Weights of a small image classifier.
Data: trained on Sentinel-2 satellite tiles (TerraMesh), 14.0 epochs.
Rows from block 5, named by matrix and row number. Rows with one number belong to one neuron. Each number is 128 + 32 x the weight over its row's rms, rounded and kept within 0 to 255. All counts start at 0. Numbers have three digits each. After the name is the row's rms in percent of the matrix's.
# gate: MLP gate (model.blocks.5.mlp.gate.weight, 1024x384), inputs 64-127
# fc1: MLP up (model.blocks.5.mlp.fc1.weight, 1024x384), inputs 64-127
# fc2: MLP down (model.blocks.5.mlp.fc2.weight, 384x1024, transposed), outputs 64-127
gate.221 520:000128128126128113128127128126127131129126127126135128127128163135130128132219090129130128128128129125129123191130128129130128195128129140129128127129129127108127128127130127128132000145122008
fc1.221 532:128129130128128128128115129128128127129128128127128128129127129128129129126128129136129139129126129130127129128129129128255127128129128128255128128128128128129127123128130014128133129130125128
fc2.221 548:128132127130133128130134124134128128127128124127130113128127126132133129058128127133116127130124127128127156149131086124124129129126131125131128131129132173129130128129129131133127130141128127
gate.242 370:128132126100126129129133129102134127136129096128128126127123125026165134122128124127139128124126000128139135130127134126125129125153126155146128123130128126113125130108126120126125124128127000
fc1.242 458:130127130128128129129129125128128127136105128128126128056124128128129130128127128126137127126127128135127129137129129067124130125128121128127232125127121125129126129131140127128122126130128128
fc2.242 563:139130127127130134129128133127128128128131123131130130128126128131125129126132144132099127127128127000129132147128141130120124142130128123126129141127128117131128127132204124127128126116127127
gate.285 665:125125128130130127128126128124109127129128129127127127128121128179169130129136127126127128129129129128128127127128125132128127129126128128127128129129130125130128129129128128129132126128128117
fc1.285 581:128123128129128128129127105127128131127126129161128126184086129128128127126126128128130126128130128128129129129128067127127129129128125130128130131129255133106192125124107128128127126026132127
fc2.285 416:127129141126134127128129122130128121128128123130128127120216126129127127124128129128137134153130125126126127125129189127128129127122129124125123126126124131127122126127128122128128125127125127
gate.318 340:128121125128128128136126127127124128130131129255128127129099126136127131127129128134126130128133087106132135128127128132129126127129120143133129126129161125129129125130122127129131127109128118
fc1.318 403:128127125116128128128129126113131129126126129128129129128000127128128127128126127132128125126128130129127127128126000128125130134126127127127130131128133129128152127117126133129128102000135075
fc2.318 606:124130142128127128127128126128128127128127127129129128128255126130127128127128129126131125126129127128128128128128129128128127128127127128127125127129128130127126128128129128128127126127128127
gate.319 353:128129125128127130000132129129124129127141127124161127125125113124129127123134166129000124124130124123132130129134131128127107125129135128128126127131130128131120118128137135126129128130127133
fc1.319 313:131127129129118130127129128129122133138128119128133127124116126128130119119131171135131107125125000108226132123132129088128129108141129255126130127129129133125128115129145128126123127124124129
fc2.319 520:134129126135134122136125126127124119128126130148128101132129129132128128126122125124246170136126129153118143126122122123127128123138124133128129127129136255126128126126132144131128126137129122
gate.347 424:128127129129127150128125126130132132127115128091129124130064115125128136131152125124127141118133128126134100127128128144123130118129127129125119128122000112110135127098125126129127125127128131
fc1.347 311:131217136125127129128126132126129133124130130128128129090132127128126131107129127131255131126125137127129133131128132128130131128126151127126129126131124124128120140139128124124127132137128127
fc2.347 456:129125116128127125124128132103129128131127131132127128126124130126127125178129136125125123131145132132129129140128126123132138129130125128125128134130131125131140135128249134125133125126134127
gate.357 625:223127129127128127128108128128130127132129125128126127131126136127130130127128129128128128129128127127126128130127125129127128128131128128127129123127131128127130139126120130130131124127130129
fc1.357 549:128130123128130130128129000130126124127128128131199128129130129129129128255128127127129129119128128136128047127128130127129128126129182129129128128129127132169042127130128128128126128128128128
fc2.357 521:227127131130123128126132128129128138179129134127129129130127130126128131122129127123129126113127129127138163117126128132127129118129117255130128126129122126131129127124097120126130128143130124
gate.414 459:134126127127165127130129132130128126127125126128126129125130127138196128122118127128127124127126131090125129128128103127130128127129128122128177131124129128127129129127126133135126133128127114
fc1.414 534:129129129138128128128126118128128127128133128128126128130128128130128130127128130129123129128130128213127128127127130128129131124128129128000128127128128119130127131128129128127128130129128128
fc2.414 483:130128122127129129128126122128128125127128128133127128126128130127128131130126126134127124104129130126131129127127126130126128127128128130125128129129129125130133128129129131127128133215129128
gate.419 650:127129136126123126128129128165118131121127129137129130128124126144129124134090130176126127125128126043123129118130127127127127125126128125129128162130130159128128052127128128127124128106129130
fc1.419 584:164127124127128130128127255097136121128136128129127127068128127123129128110127121128128125129130128127128141136127127127128128133127115128129128128129133127123126136129128129124127128127127127
fc2.419 396:079126125128129115120128137134115127127126080130133129127158121131134131168136144124134114131125131255131134128128111125131133125119205127125126129127117143126112128131121124133124128128128136
gate.464 337:113128128132255131159126124126127125129201255129128129128115131127129127130128126124130138132129167129129126130128122126127129129128138132127128130127128128128125128126130121128131121129123124
fc1.464 304:129128130128128133126126129132127129128130129075130123128135128127128131125131130130076133236129126130129129127128130247131125127130129128134121123128126128131130130130128126060124124128124130
fc2.464 387:112127125128132130128127123124129128127125126130125255133128129126128128125129126129127127126123126126129064127132125128130128127126130123126131131131131130137123130135000136130128124129126122
gate.487 597:128128128229131108127125128129129125129128124128128128130120125129139127122130122131127127128129127126129134128128134120036107127129128134129128128125131127127131129128126130127128127140120129
fc1.487 566:127000129128128128128128130127128127128130128127125128127128130129128130128127131128126129129133128128128127128126094127129128128128128125131126128131128128130128131136130147128133127127128128
fc2.487 437:129126128125127128127127127131128129131129135131125128128133127125129128160126126130128126125130127128127131128129129130128131117128209133139133130129127127130128130131126126128129130127128132
gate.521 579:132127128130131118218131128127125100127127129126015128128131128139117130129129128126126129128128130128128124193089126130130128134055129128129255128127126088128000128231129198131135127129131127
fc1.521 522:127129205128128128128122127129135128128129128130128127000128127129128129127000128128128128128129129128129128127127191130129136129128126049131128128127130128128129127128127086129128227128129129
fc2.521 491:135126127138133127128130128127126127128142150133126124128128130130128128128130122126129150128132130122126255125129132124132125148126124124125122131128127125125134127128127128126130130135127126
gate.576 111:112129128134132150150136120105131128133111145128131131141126128137120131135138131099121124142132131128134131130105125131133126136127120128028127113129145191133132125113130123127133110128172114
fc1.576 094:120164126122125127148127102120217123121054129136138137126115131120126128124136120129145141125123108134142136128111149143144136128128129142125147126146122133129121147100133135118160131151118118
fc2.576 161:134115125127084144120128107138131211141126140128095128128129120136130128128131147115137115152147076130116133095141117134117124129127118140130122155104130131135097109141119128036128143125153132
gate.589 452:212124129128127127124127127132108128128128128136129128110128138163129118128126128097136129131128124129134128129180169035128126115127128129147128129127126128192128127095128127153126127164120122
fc1.589 494:127129125131128118131168127126130123133112129130127131075128132127128127128131129127128120130119128085138128130127125128129117129128126128125255112127133127127129132123128130130213127223130121
fc2.589 647:129126132126129128125128128129128126126133129133128126126128128128129128038129127137137103129129126132130130106128129128131131139122127128130125127126128130128124128129126128128128128123128129
gate.599 599:012130134073128126128123129123127131128128127129121128117125165128129127127127128130139127127128124122133128145130190130128129136129128130129113131127124129128128132127130064128129127133127127
fc1.599 614:128127125128130122127127126129127127126128128128070119136127128129128128000127149128128129128129128127126127182128127128128113129126000127128128131128129125061232127128128129128128185176128130
fc2.599 409:127128097132112130128121129043124128133129000127134131129129122132127130127135138118126128129127127135127122127128128127124128132130255039130128124127127114128126122126128128063127128101129125
gate.633 092:125149119125156154118182114142134100115128121121125129131136126146124131128129155134138124127128126137118119126103122125108121124128149108120135136118198128172109129135124102128126163122000126
fc1.633 174:127131124128131133120127128127127126122125131126128133126150129137119127129124127129131126127128129134126124130126207138126112127124132126127126128121127138132149127134119122132125130130131126
fc2.633 249:122128118130124128122128123129127128126122128128128123140122125116127122142131117116129133130127127132127077127128122122123129127123144116129119125100126107127138130130136133127133132127125127
gate.639 487:255128129130127175123118126130127129130129123124131124128141129129133127120134128123132131130126124135130128127133255074126125125133115129157127127122072135128130127128133125134057189173125174
fc1.639 528:127128047129214129128130126129132120127126132128130127129241128126129126129128127123131126128126127130129127129129128127128123132128128128128129130129128131128127126128128127128128128197128129
fc2.639 414:131126154127125127128122134128129124130132128132127129126125127127128129124129134128133135255132133128126130125130099130126129130127124131121128128128122135128126130128122121128123127080132122
gate.647 523:125131129036125130126127128129129159128126128119129129127116128136141128000124127129128129108125129127127127127126127122126128130126151126125130128130128123128128143128136127130129126128130127
fc1.647 590:128126128133128126128126128130144128127126129129123127127129128128128136128128129039128127129129127149128129128128128126129128126128124129129124129128125128127130129123129000127126132128127128
fc2.647 447:128126124135129129127129128128126130128128136127128128128129131131127128121129124129127127116127128127128127127126124125129131117128255131127128130128125123129128127127127128127135130125126129
gate.676 510:127128132126123093128128129126130136128127125128129150119128147129131129127127082130128129126106126125127129135130128129127130127130128129127144087127126128126113134127129124130129124129099128
fc1.676 595:150132128127125109128130130134131127131070124138127126127110129125128130126128127127129127126126128129129165129128129128124129128131126129127129128127000127128129129126051130128128125156127129
fc2.676 511:128122126127132127133128133122134130127138127114131129123117129131129127159130133129000125123125125109132092124126174126131129131117255084132128117128127119127129122127193128124129128139124133
gate.691 622:128130129086135125128126128129128199121109128129129126128126132129154127128123129128183130128128129128126125127128126126142133128125127127240131128128128129129129166126128125131128130223131161
fc1.691 564:129128128132129129130127127128130126127127134129116136126131125170128085133127127126128126132128158162127126128128072127128101129123128124127131132130083128134127127131128128128128117129132126
fc2.691 495:129128118127126127126127127128128138128129136134125131123129128125130127092128127126209127126127130127125132118128215131139130133128129126131128123129127138132131129133097127123127128148126136
gate.725 498:127129134125123130130120130128194140126124128129126127139000123135129128128119130132105147127128128125111131128127027126127129125131130131128127156130128110097124128088129127127129126128136127
fc1.725 449:185135131127083129129130128127127130127129130126129125149126126128125128127129130127115131127123127128120127126121128128128128128128127121029129127127000120128128128126130255128129126129128129
fc2.725 544:126129130127126128127128126128128133129129131128125127129126129127126127134121126129128137131126126128127126130128128127129130126135132130124130128127132129130131133128126127127126128123128129
gate.754 577:126107088181127123166128128128197113128127130127126129162124127131174129154128129127125129128128139127123127129127124128128124207117125123121128157129128128107128125125126131127130115079130128
fc1.754 556:128129128126128143128127079128127129127123150127125128128085128130126128128128118135128129128155127237128126128119129128154229128127128146132107137129127128128127126127126127128127129125129098
fc2.754 535:151127134130128122122130126124129128126095130129126128126120125128130127127131126128151055128127125157128132061128126130138127133126119128134127122128126130125124124133080130128073127135127127
gate.770 414:132127127129134132128130109133128122127122129128240128129126238143126129128129127128161130124130141131127100129131129131072128087127128127122129128125127134129126126130124129141127128133127125
fc1.770 412:129130132130126124128128154128128129130129126134127128127128127102129128128128131126127127131127125128124130127128126126128129126130130130129127127132125128000127129128124076125127131119128131
fc2.770 793:130127127127130128130128127129128128127124128127129129128126127129129000126129127130129126128127128128129133128127127127128129129124126128127128129131133129125129127130126127094128129129126126
gate.776 455:231129133255128128126127127131127128126129137127135129125139127100126128124127127127131128128117126129127170128129128129128128123128128127127128123127125129129116142130126127126128131179125137
fc1.776 549:127129128128128129127128128129127128128127128126129127123136128129129126130129128102131126128126127129130126128129255127128123129129128129127125130127014132129129125128130127130127170241129132
fc2.776 409:131128126128124127129123138128127127129128130134129128127123127128127127128126136128128150162128129127127131127128062129130128129129125131128128128125126130127130127128082125127125129117129117
gate.789 357:128124129138128123128158129131126150148131123130131131136125140135169122128117129128128108025124130129128128126135126086116116129127127142125128132181127135000128136128167130127132129128128129
fc1.789 473:043128127120094126123128132128132134127127129121127125130124129127126129128146127133126128128128128125128125041126125132129126255127127128130126127057135129127130129048125127130128126121160129
fc2.789 437:124126151135123129126128127165133128127120129129127127128137122120133135158128119122219132126129132125164126130123125125135124138136149149130125116129128120129133129137125127129132127118128128
gate.840 384:124130126127131129124129125127129129125127127128131125129142129136129127125141130127125130124123126131138133143129196128127127122131131131128122125133000131074109131127133149124128129130128255
fc1.840 405:128125128255133125133127009130127127128128127131129126127134128062129127128124128128137131128123128131124128129132128127128128126126127127115130135129128136129126128129126126127129131129142128
fc2.840 333:132132129130129128128128130134129126063128113119128127119122123128128157100129137132135173246129117099127128122126124131139111144122133128127129128128122131121124126130124129128129131128127116
gate.883 564:128128128150128128124130115111124128128124129129128128130131128224126118129126128135132133128128126157128128129125060130128129125126128128044130128128128128128128128133126127141119124123129127
fc1.883 515:128129129128128129125126115128128224127130165126083123127128083127083127126128128145129128128128127129130127128130128128126126127130129128128126130126128128130128128128131128128129127130127154
fc2.883 634:130125128136128126123126134126129129104130054136129218126129128128130124162131129126128122131125129129121130103130131127128126132128134000132128125128130139124128128128124130124137124130130131
gate.901 502:123130128125130132107122125131108129122133125128126124115128129128128133128130128137127127137130124031130120125129130128129129115131128133131122129130129128138120130131128125126127027123128131
fc1.901 527:127128128122130129124128133127127128128130129127128125129129135126121130131130129132127131132127128129130125129115142130128127128127128127211125125127122174128129133129125126128112128127127177
fc2.901 388:129125134123125125131132132125128128131127139120132130128128134118130164151136128126115069127127127131134127135130105134126125123127128117138142125126130127134119119134172134128127127126126131
gate.903 551:128117129060126134126127165134000133127207125128129130129129130129133123129125129128176127132132127127130128121128130108178128131129128131158130135125126127127130121147132126134122129038128127
fc1.903 586:127130129126127148130130128106128131128127129037222130126126127130128128128124128128128128124130128126128128129128127128127124128128240128126120128113123134126124126128131129131128134185129126
fc2.903 507:128129128131127128136123129255128127129122148132119132131131138126123131130127128121138138126122130127127153129136127128132127035130121255124126127133128111126132132127114129171109128120130125
gate.933 476:127118121156130127202188126128129125125036129131129129128129182129128128202126126122129136125129129129067101128128122129132126128124127129133127150130128122128128129127129126128130134125129126
fc1.933 452:127128126128126128128130126129128128129126128126127128179125127129128125223128180127000126126131127134129129128128128128169128127128127130127063128126128129129128012115128134127126128128130139
fc2.933 430:109127192124128127128127125145127128123127130128127129133129128126130124038127124131230132131127127126125110127129128136131142122133139124127129132126138171129125126131104131127124131127128137
gate.938 642:212126129127127129132127134133134128134143128129128128128123132088129128085155119019136130082130128124128128126128129093117129129129128128129128129127129129130128128128115128127127107128119124
fc1.938 592:128240030128128103130135125125126124128063128128128128126128133128128128128128129128128128128127128128128127128128012128129047128128128155128130127128128128128128139114129194225128128128131128
fc2.938 609:158126129128126127127126125131128128128128131131129126128128128133127128000129128127129131128130128124129128124128140126131127133127125131128128129126123134132127127123038128127153128129128128