Weights of a small image classifier: arch mlp_mixer.
Rows from block 4, named by matrix and row number. Each number is 200 + 30 x the weight over its row's rms, rounded and kept within 0 to 999. All counts start at 0. After the name is the row's rms in percent of the matrix's.
# fc1: token-mixing MLP up (model.blocks.4.mixer.f.fc1.weight, 192x64), inputs 32-63
fc1.41,141,208,201,211,207,201,206,203,219,202,202,218,201,201,201,201,374,200,200,202,211,201,222,216,206,200,240,204,201,280,219,204,216
fc1.42,046,196,184,180,193,145,193,182,139,192,187,191,153,150,205,181,199,198,196,187,184,207,199,153,73,196,175,173,180,197,188,184,144
fc1.43,069,202,203,203,245,213,199,201,202,211,201,201,205,293,200,203,236,203,198,198,200,233,207,204,200,200,203,216,259,205,201,200,209
fc1.44,064,203,206,220,212,212,211,303,244,207,200,203,204,200,202,198,222,367,207,206,199,230,220,233,228,216,199,217,197,203,201,206,234
fc1.48,086,219,248,207,206,200,202,207,203,201,200,217,213,202,278,199,224,197,200,201,211,199,206,214,308,206,199,200,214,202,200,199,205
fc1.49,178,200,209,200,200,201,219,212,204,203,199,202,199,303,201,204,203,207,200,221,205,201,199,206,316,204,199,200,201,203,207,208,200
fc1.50,162,202,200,200,203,202,204,202,212,203,206,202,200,202,202,203,202,202,201,200,205,202,201,205,200,203,209,204,201,200,205,201,218
fc1.51,111,206,201,201,207,199,201,203,200,205,202,201,208,202,203,199,200,202,195,199,200,198,202,202,198,202,200,200,198,199,199,199,203
fc1.52,049,205,192,195,196,194,201,169,146,187,194,200,173,198,171,167,155,198,200,199,182,199,197,199,157,200,151,181,143,200,183,189,124
fc1.53,052,220,239,203,221,251,198,232,206,203,196,208,241,203,204,232,275,212,220,231,286,241,212,200,232,313,211,204,222,208,231,229,232
fc1.55,125,132,195,165,182,187,182,188,179,197,153,198,173,140,148,186,174,185,143,192,178,178,170,181,185,167,183,198,176,173,161,191,128
fc1.56,035,175,147,194,199,145,204,181,109,178,179,189,164,168,207,160,201,185,203,141,174,203,198,185,151,192,151,195,131,200,188,167,191
fc1.57,061,223,229,218,208,232,208,234,232,204,199,199,203,276,200,209,233,209,200,206,227,228,235,207,233,212,198,201,223,236,228,244,242
fc1.58,152,203,200,202,204,203,200,200,208,208,200,204,215,201,198,202,214,203,200,201,253,201,201,203,200,206,200,200,204,263,204,198,205
fc1.59,162,204,222,236,201,201,199,203,211,203,201,204,204,200,201,200,200,199,199,224,198,209,199,202,200,207,202,200,205,200,202,200,201
fc1.60,139,187,186,183,192,160,194,98,172,198,188,179,193,170,174,134,185,200,194,181,151,171,116,189,194,198,166,187,173,170,183,126,196
fc1.61,099,217,202,203,198,206,200,202,209,206,202,211,200,270,395,206,201,200,204,200,201,200,203,205,199,201,198,199,202,204,309,201,207
fc1.62,178,200,202,201,202,200,200,203,306,211,204,207,200,196,201,199,377,198,199,202,209,199,210,202,199,202,200,200,202,201,200,201,200
fc1.64,151,195,189,197,193,157,197,186,199,194,198,190,148,178,199,199,200,191,196,162,175,181,167,185,198,192,188,123,181,180,171,190,191
fc1.65,089,200,214,204,201,202,199,215,207,209,199,222,203,202,202,198,205,208,210,203,200,227,209,203,198,242,228,420,200,209,199,201,201
fc1.66,051,206,191,185,194,181,206,187,191,176,191,193,161,182,198,199,200,190,200,141,187,202,195,155,201,183,181,196,179,109,190,181,195
fc1.67,197,208,201,218,203,207,221,203,210,205,200,202,200,200,201,227,290,206,198,198,208,202,199,203,221,202,201,200,202,201,205,203,201
fc1.68,195,239,207,204,202,200,200,204,204,200,201,202,201,199,201,205,202,200,203,206,200,200,203,206,200,206,200,204,205,199,200,199,202
fc1.69,127,194,188,184,198,185,187,195,186,195,191,168,177,164,172,197,200,188,195,177,185,195,179,182,163,197,175,189,175,195,192,194,196
fc1.70,038,205,241,219,215,254,271,204,228,205,200,215,221,249,210,332,229,223,219,224,196,199,256,212,210,224,205,219,202,212,218,254,242
fc1.71,159,203,203,249,200,203,202,202,204,202,201,210,201,266,204,325,222,210,209,203,200,203,215,353,200,203,201,201,202,257,225,214,203
fc1.72,167,200,201,202,200,227,200,202,204,203,214,201,201,200,201,201,200,285,199,199,200,207,202,209,350,206,203,200,199,201,201,201,200
fc1.73,111,199,200,201,200,204,199,230,221,200,203,199,201,202,205,200,207,200,198,206,198,200,208,208,199,200,199,209,209,202,205,202,225
fc1.74,098,171,178,174,196,187,202,170,178,198,177,194,166,188,201,167,188,160,181,170,167,199,201,188,181,198,180,164,179,196,182,181,131
fc1.75,170,200,199,248,352,204,200,201,209,204,201,204,276,200,201,201,207,199,200,199,310,201,204,199,203,205,200,200,230,200,218,198,202
fc1.77,047,198,175,195,184,194,207,194,185,185,196,194,171,135,201,185,191,191,200,159,202,184,168,169,196,167,177,199,179,198,191,194,196
fc1.78,135,209,200,203,200,206,200,204,210,207,204,209,200,200,428,210,202,212,199,200,199,209,206,206,217,203,208,200,200,203,202,200,216
fc1.81,187,201,205,201,200,202,202,249,218,213,203,206,201,233,201,200,203,215,198,213,199,209,201,305,206,205,199,200,200,205,241,202,288
fc1.82,119,209,210,199,202,207,202,201,206,204,204,206,203,207,202,200,201,200,197,205,200,200,206,215,209,206,199,201,198,201,200,202,209
fc1.83,129,233,219,207,203,200,202,204,205,234,369,220,201,200,200,200,260,200,253,202,218,201,232,205,202,210,201,216,199,199,204,197,216
fc1.85,076,245,229,202,204,219,203,202,220,206,199,205,203,199,198,203,219,206,335,209,302,201,226,222,198,204,201,321,199,254,207,205,200
fc1.86,121,242,199,202,200,203,200,213,216,210,201,207,205,201,205,252,213,245,207,228,227,206,241,212,203,207,202,238,227,205,235,199,228
fc1.87,060,193,193,182,197,105,201,185,117,182,194,202,188,156,150,186,155,195,202,185,165,182,194,159,163,161,170,185,120,196,180,137,138
fc1.88,052,212,250,198,212,207,261,204,223,211,202,203,198,205,205,212,219,206,199,202,198,201,255,221,198,221,198,205,198,209,228,226,241
fc1.89,157,200,199,202,309,359,200,207,205,205,199,201,200,200,200,204,203,199,197,201,199,206,202,203,198,213,201,201,204,200,208,208,207
fc1.90,099,200,182,196,186,178,203,179,177,196,176,200,174,195,186,163,196,201,203,199,182,173,82,179,188,199,194,200,145,193,161,182,197
fc1.91,109,202,198,204,398,209,201,203,203,202,199,200,201,199,196,199,224,198,205,199,318,211,201,201,200,207,201,202,199,213,199,198,200
fc1.92,120,204,203,200,203,201,215,205,206,207,207,201,204,201,202,200,205,204,198,206,198,200,203,202,204,205,200,200,200,202,224,200,207
fc1.93,078,154,123,195,189,197,175,178,180,191,144,161,155,141,192,190,192,159,152,186,199,181,201,184,189,197,166,200,188,189,171,192,184
fc1.94,106,207,332,202,206,218,207,207,214,266,203,246,200,201,201,197,221,358,204,202,204,199,217,207,234,208,202,202,198,201,206,202,207
fc1.97,048,198,178,176,193,183,206,182,164,196,181,181,180,194,172,181,171,165,171,166,167,207,190,174,164,188,146,194,145,157,170,173,200
fc1.98,110,239,204,204,200,249,340,230,208,205,198,197,199,199,200,206,213,202,198,198,200,368,216,201,201,202,199,201,199,205,200,253,202
fc1.99,086,199,190,188,187,168,154,165,165,189,190,194,168,144,196,196,198,183,201,173,187,171,162,177,176,197,190,173,186,194,163,194,190
fc1.101,143,203,295,205,205,200,204,202,215,204,270,203,210,204,226,200,218,204,200,204,203,203,210,204,345,216,288,200,200,202,199,201,217
fc1.104,107,200,202,214,213,205,200,240,379,211,210,231,206,202,198,200,235,203,212,224,211,200,230,209,195,203,216,318,197,204,236,200,202
fc1.105,032,205,186,196,165,135,203,184,166,144,191,201,183,177,197,168,151,187,201,180,176,194,195,189,171,184,168,186,148,193,169,178,190
fc1.106,135,199,190,194,148,182,188,187,195,158,150,176,189,157,180,196,201,196,199,132,202,185,162,179,197,140,177,150,141,134,195,182,199
fc1.108,044,202,187,194,179,190,204,173,176,171,186,186,203,199,204,186,138,193,192,194,181,202,201,200,163,193,83,192,150,199,191,157,126
fc1.110,117,187,177,181,163,139,186,193,135,167,139,194,177,188,186,165,188,148,185,170,187,175,172,163,140,140,117,161,164,175,153,154,177
fc1.112,067,181,187,188,192,172,205,193,175,175,181,191,174,183,185,174,173,110,169,172,176,181,195,183,170,192,149,168,157,196,187,175,186
fc1.113,083,203,198,194,185,185,201,187,185,194,194,199,180,194,186,152,153,199,191,200,197,201,198,190,162,186,174,170,179,200,174,180,172
fc1.115,050,198,187,164,109,153,197,172,194,174,186,178,184,188,195,191,199,191,202,201,158,195,198,159,190,199,186,193,149,193,182,156,180
fc1.117,181,206,199,207,203,427,218,203,208,204,198,200,201,200,200,203,201,211,201,204,207,224,200,213,199,206,202,205,202,201,202,199,207
fc1.118,132,297,211,201,200,254,199,224,205,204,199,200,200,257,200,202,204,200,197,198,198,222,221,203,198,205,231,204,200,202,200,198,209
fc1.119,060,249,276,214,204,358,208,212,253,208,204,210,212,203,201,211,222,211,208,206,213,218,216,261,225,216,199,215,210,212,221,200,240
fc1.120,121,199,183,135,194,184,199,180,165,139,163,187,161,186,196,197,189,169,188,161,202,184,187,181,162,152,185,145,161,194,181,199,194
fc1.121,136,202,199,205,201,212,200,206,207,211,200,258,212,200,200,205,208,199,199,200,336,216,203,200,201,203,202,203,334,201,199,199,201
fc1.122,153,201,318,203,202,208,208,214,203,201,201,215,199,201,200,200,228,378,222,202,210,201,220,215,227,209,201,201,198,201,200,199,201
fc1.123,074,182,181,198,195,178,202,198,160,196,181,185,183,198,198,188,173,140,119,178,186,200,200,175,177,169,178,189,193,200,196,154,104
fc1.124,083,200,202,213,207,209,200,213,219,202,199,213,206,206,207,205,210,198,200,223,199,205,204,203,195,209,206,256,198,203,200,199,202
fc1.125,060,204,186,182,195,163,203,184,181,167,187,199,192,194,202,163,152,197,199,197,200,198,197,192,171,185,159,174,180,198,181,191,170
fc1.127,087,180,181,185,199,194,180,180,123,200,172,190,170,191,194,195,194,201,204,171,168,187,188,195,174,195,196,177,188,192,192,172,182
fc1.129,038,201,209,207,230,226,205,208,216,205,197,204,202,199,198,199,224,227,210,201,327,205,250,202,224,221,231,248,198,201,198,195,211
fc1.130,034,203,190,192,184,135,186,171,154,199,178,202,211,179,212,148,150,196,157,189,199,204,196,186,145,166,157,153,167,203,172,178,188
fc1.131,086,194,176,188,198,175,187,164,86,189,175,177,179,183,199,194,201,204,202,171,188,178,202,186,166,196,187,188,190,198,200,186,199
fc1.132,128,206,204,201,201,200,208,209,210,205,202,201,209,202,207,204,204,205,199,208,221,202,201,200,211,205,202,205,202,200,203,228,210
fc1.136,068,206,210,203,203,133,203,205,217,278,212,342,234,201,201,198,210,192,222,222,197,199,200,205,220,202,220,199,201,200,198,202,205
fc1.137,068,211,203,202,207,198,202,203,204,204,202,202,201,207,200,205,204,212,197,199,205,199,199,214,203,384,230,219,205,200,193,200,203
fc1.138,131,195,196,176,181,173,179,187,195,197,200,188,200,175,175,183,201,176,195,158,196,156,125,156,200,182,185,163,86,76,174,181,194
fc1.139,073,246,200,201,196,226,204,227,246,205,197,205,233,202,201,208,259,205,204,203,229,218,204,227,249,229,203,201,201,231,385,232,215
fc1.140,062,203,192,191,130,185,202,183,177,193,197,203,143,169,162,142,201,202,198,167,177,178,83,158,198,190,167,103,173,146,176,193,198
fc1.141,092,190,179,184,191,180,196,191,162,168,161,177,176,188,197,199,197,172,179,181,177,198,196,178,189,137,170,184,153,197,181,164,180
fc1.142,096,201,203,205,207,203,199,221,227,201,203,199,202,202,205,202,201,197,203,263,198,203,198,209,196,201,204,205,199,203,200,200,199
fc1.143,157,209,202,216,203,203,201,201,210,205,261,201,208,201,200,198,203,199,210,245,212,207,200,205,200,199,391,252,230,293,198,203,201
fc1.144,169,209,201,202,211,207,205,226,203,201,200,202,199,199,203,199,202,200,198,199,198,217,199,202,201,204,200,199,201,199,201,199,201
fc1.145,072,188,181,182,197,184,202,188,165,169,166,199,172,176,158,150,173,198,200,186,181,145,198,173,167,182,169,174,159,193,149,158,173
fc1.147,183,201,201,202,201,242,260,203,203,205,202,200,201,403,199,200,200,201,198,200,201,226,214,200,199,207,201,204,203,200,212,200,224
fc1.151,096,203,204,201,200,204,204,202,204,204,237,203,211,204,201,197,211,198,200,233,198,200,222,210,195,211,201,203,198,201,210,198,194
fc1.152,100,90,197,166,191,189,200,180,188,194,150,196,178,197,200,181,183,175,183,158,195,194,198,189,178,199,188,193,178,166,191,196,183
fc1.153,187,204,201,203,202,203,200,206,203,202,203,207,204,199,375,200,239,199,209,205,199,200,202,208,203,204,222,204,261,201,200,200,202
fc1.154,140,207,201,201,203,203,203,223,204,204,210,203,201,204,202,199,200,200,198,227,199,198,209,207,199,203,200,244,199,200,200,199,201
fc1.157,122,205,204,199,198,209,370,286,274,283,202,200,214,201,200,204,209,210,203,199,215,199,209,205,200,208,202,207,206,207,226,204,212
fc1.158,044,203,181,200,202,158,208,181,187,159,197,187,188,156,202,199,201,203,194,168,165,165,184,176,197,194,175,201,181,193,190,182,196
fc1.159,174,187,197,196,197,186,151,164,178,199,185,193,190,190,163,170,105,178,202,198,174,183,127,162,167,198,197,196,149,178,143,178,141
fc1.162,083,200,211,195,201,208,209,202,272,214,206,202,209,200,200,202,214,199,197,200,197,199,200,214,208,207,198,201,199,205,200,216,209
fc1.163,126,101,178,162,159,179,196,184,198,178,163,144,183,157,194,176,200,193,192,191,199,167,179,193,196,183,176,200,186,187,188,194,198
fc1.164,105,159,132,163,121,189,192,188,198,168,173,163,160,189,197,185,201,157,175,172,177,162,131,181,199,178,162,197,182,192,168,196,148
fc1.165,080,214,209,208,204,199,206,201,211,205,200,201,208,199,189,199,234,207,199,201,206,268,240,199,200,205,200,204,201,201,231,199,214
fc1.167,198,179,195,160,178,177,165,143,145,192,178,186,183,167,150,164,137,192,197,182,183,170,120,193,182,184,188,165,185,164,147,153,180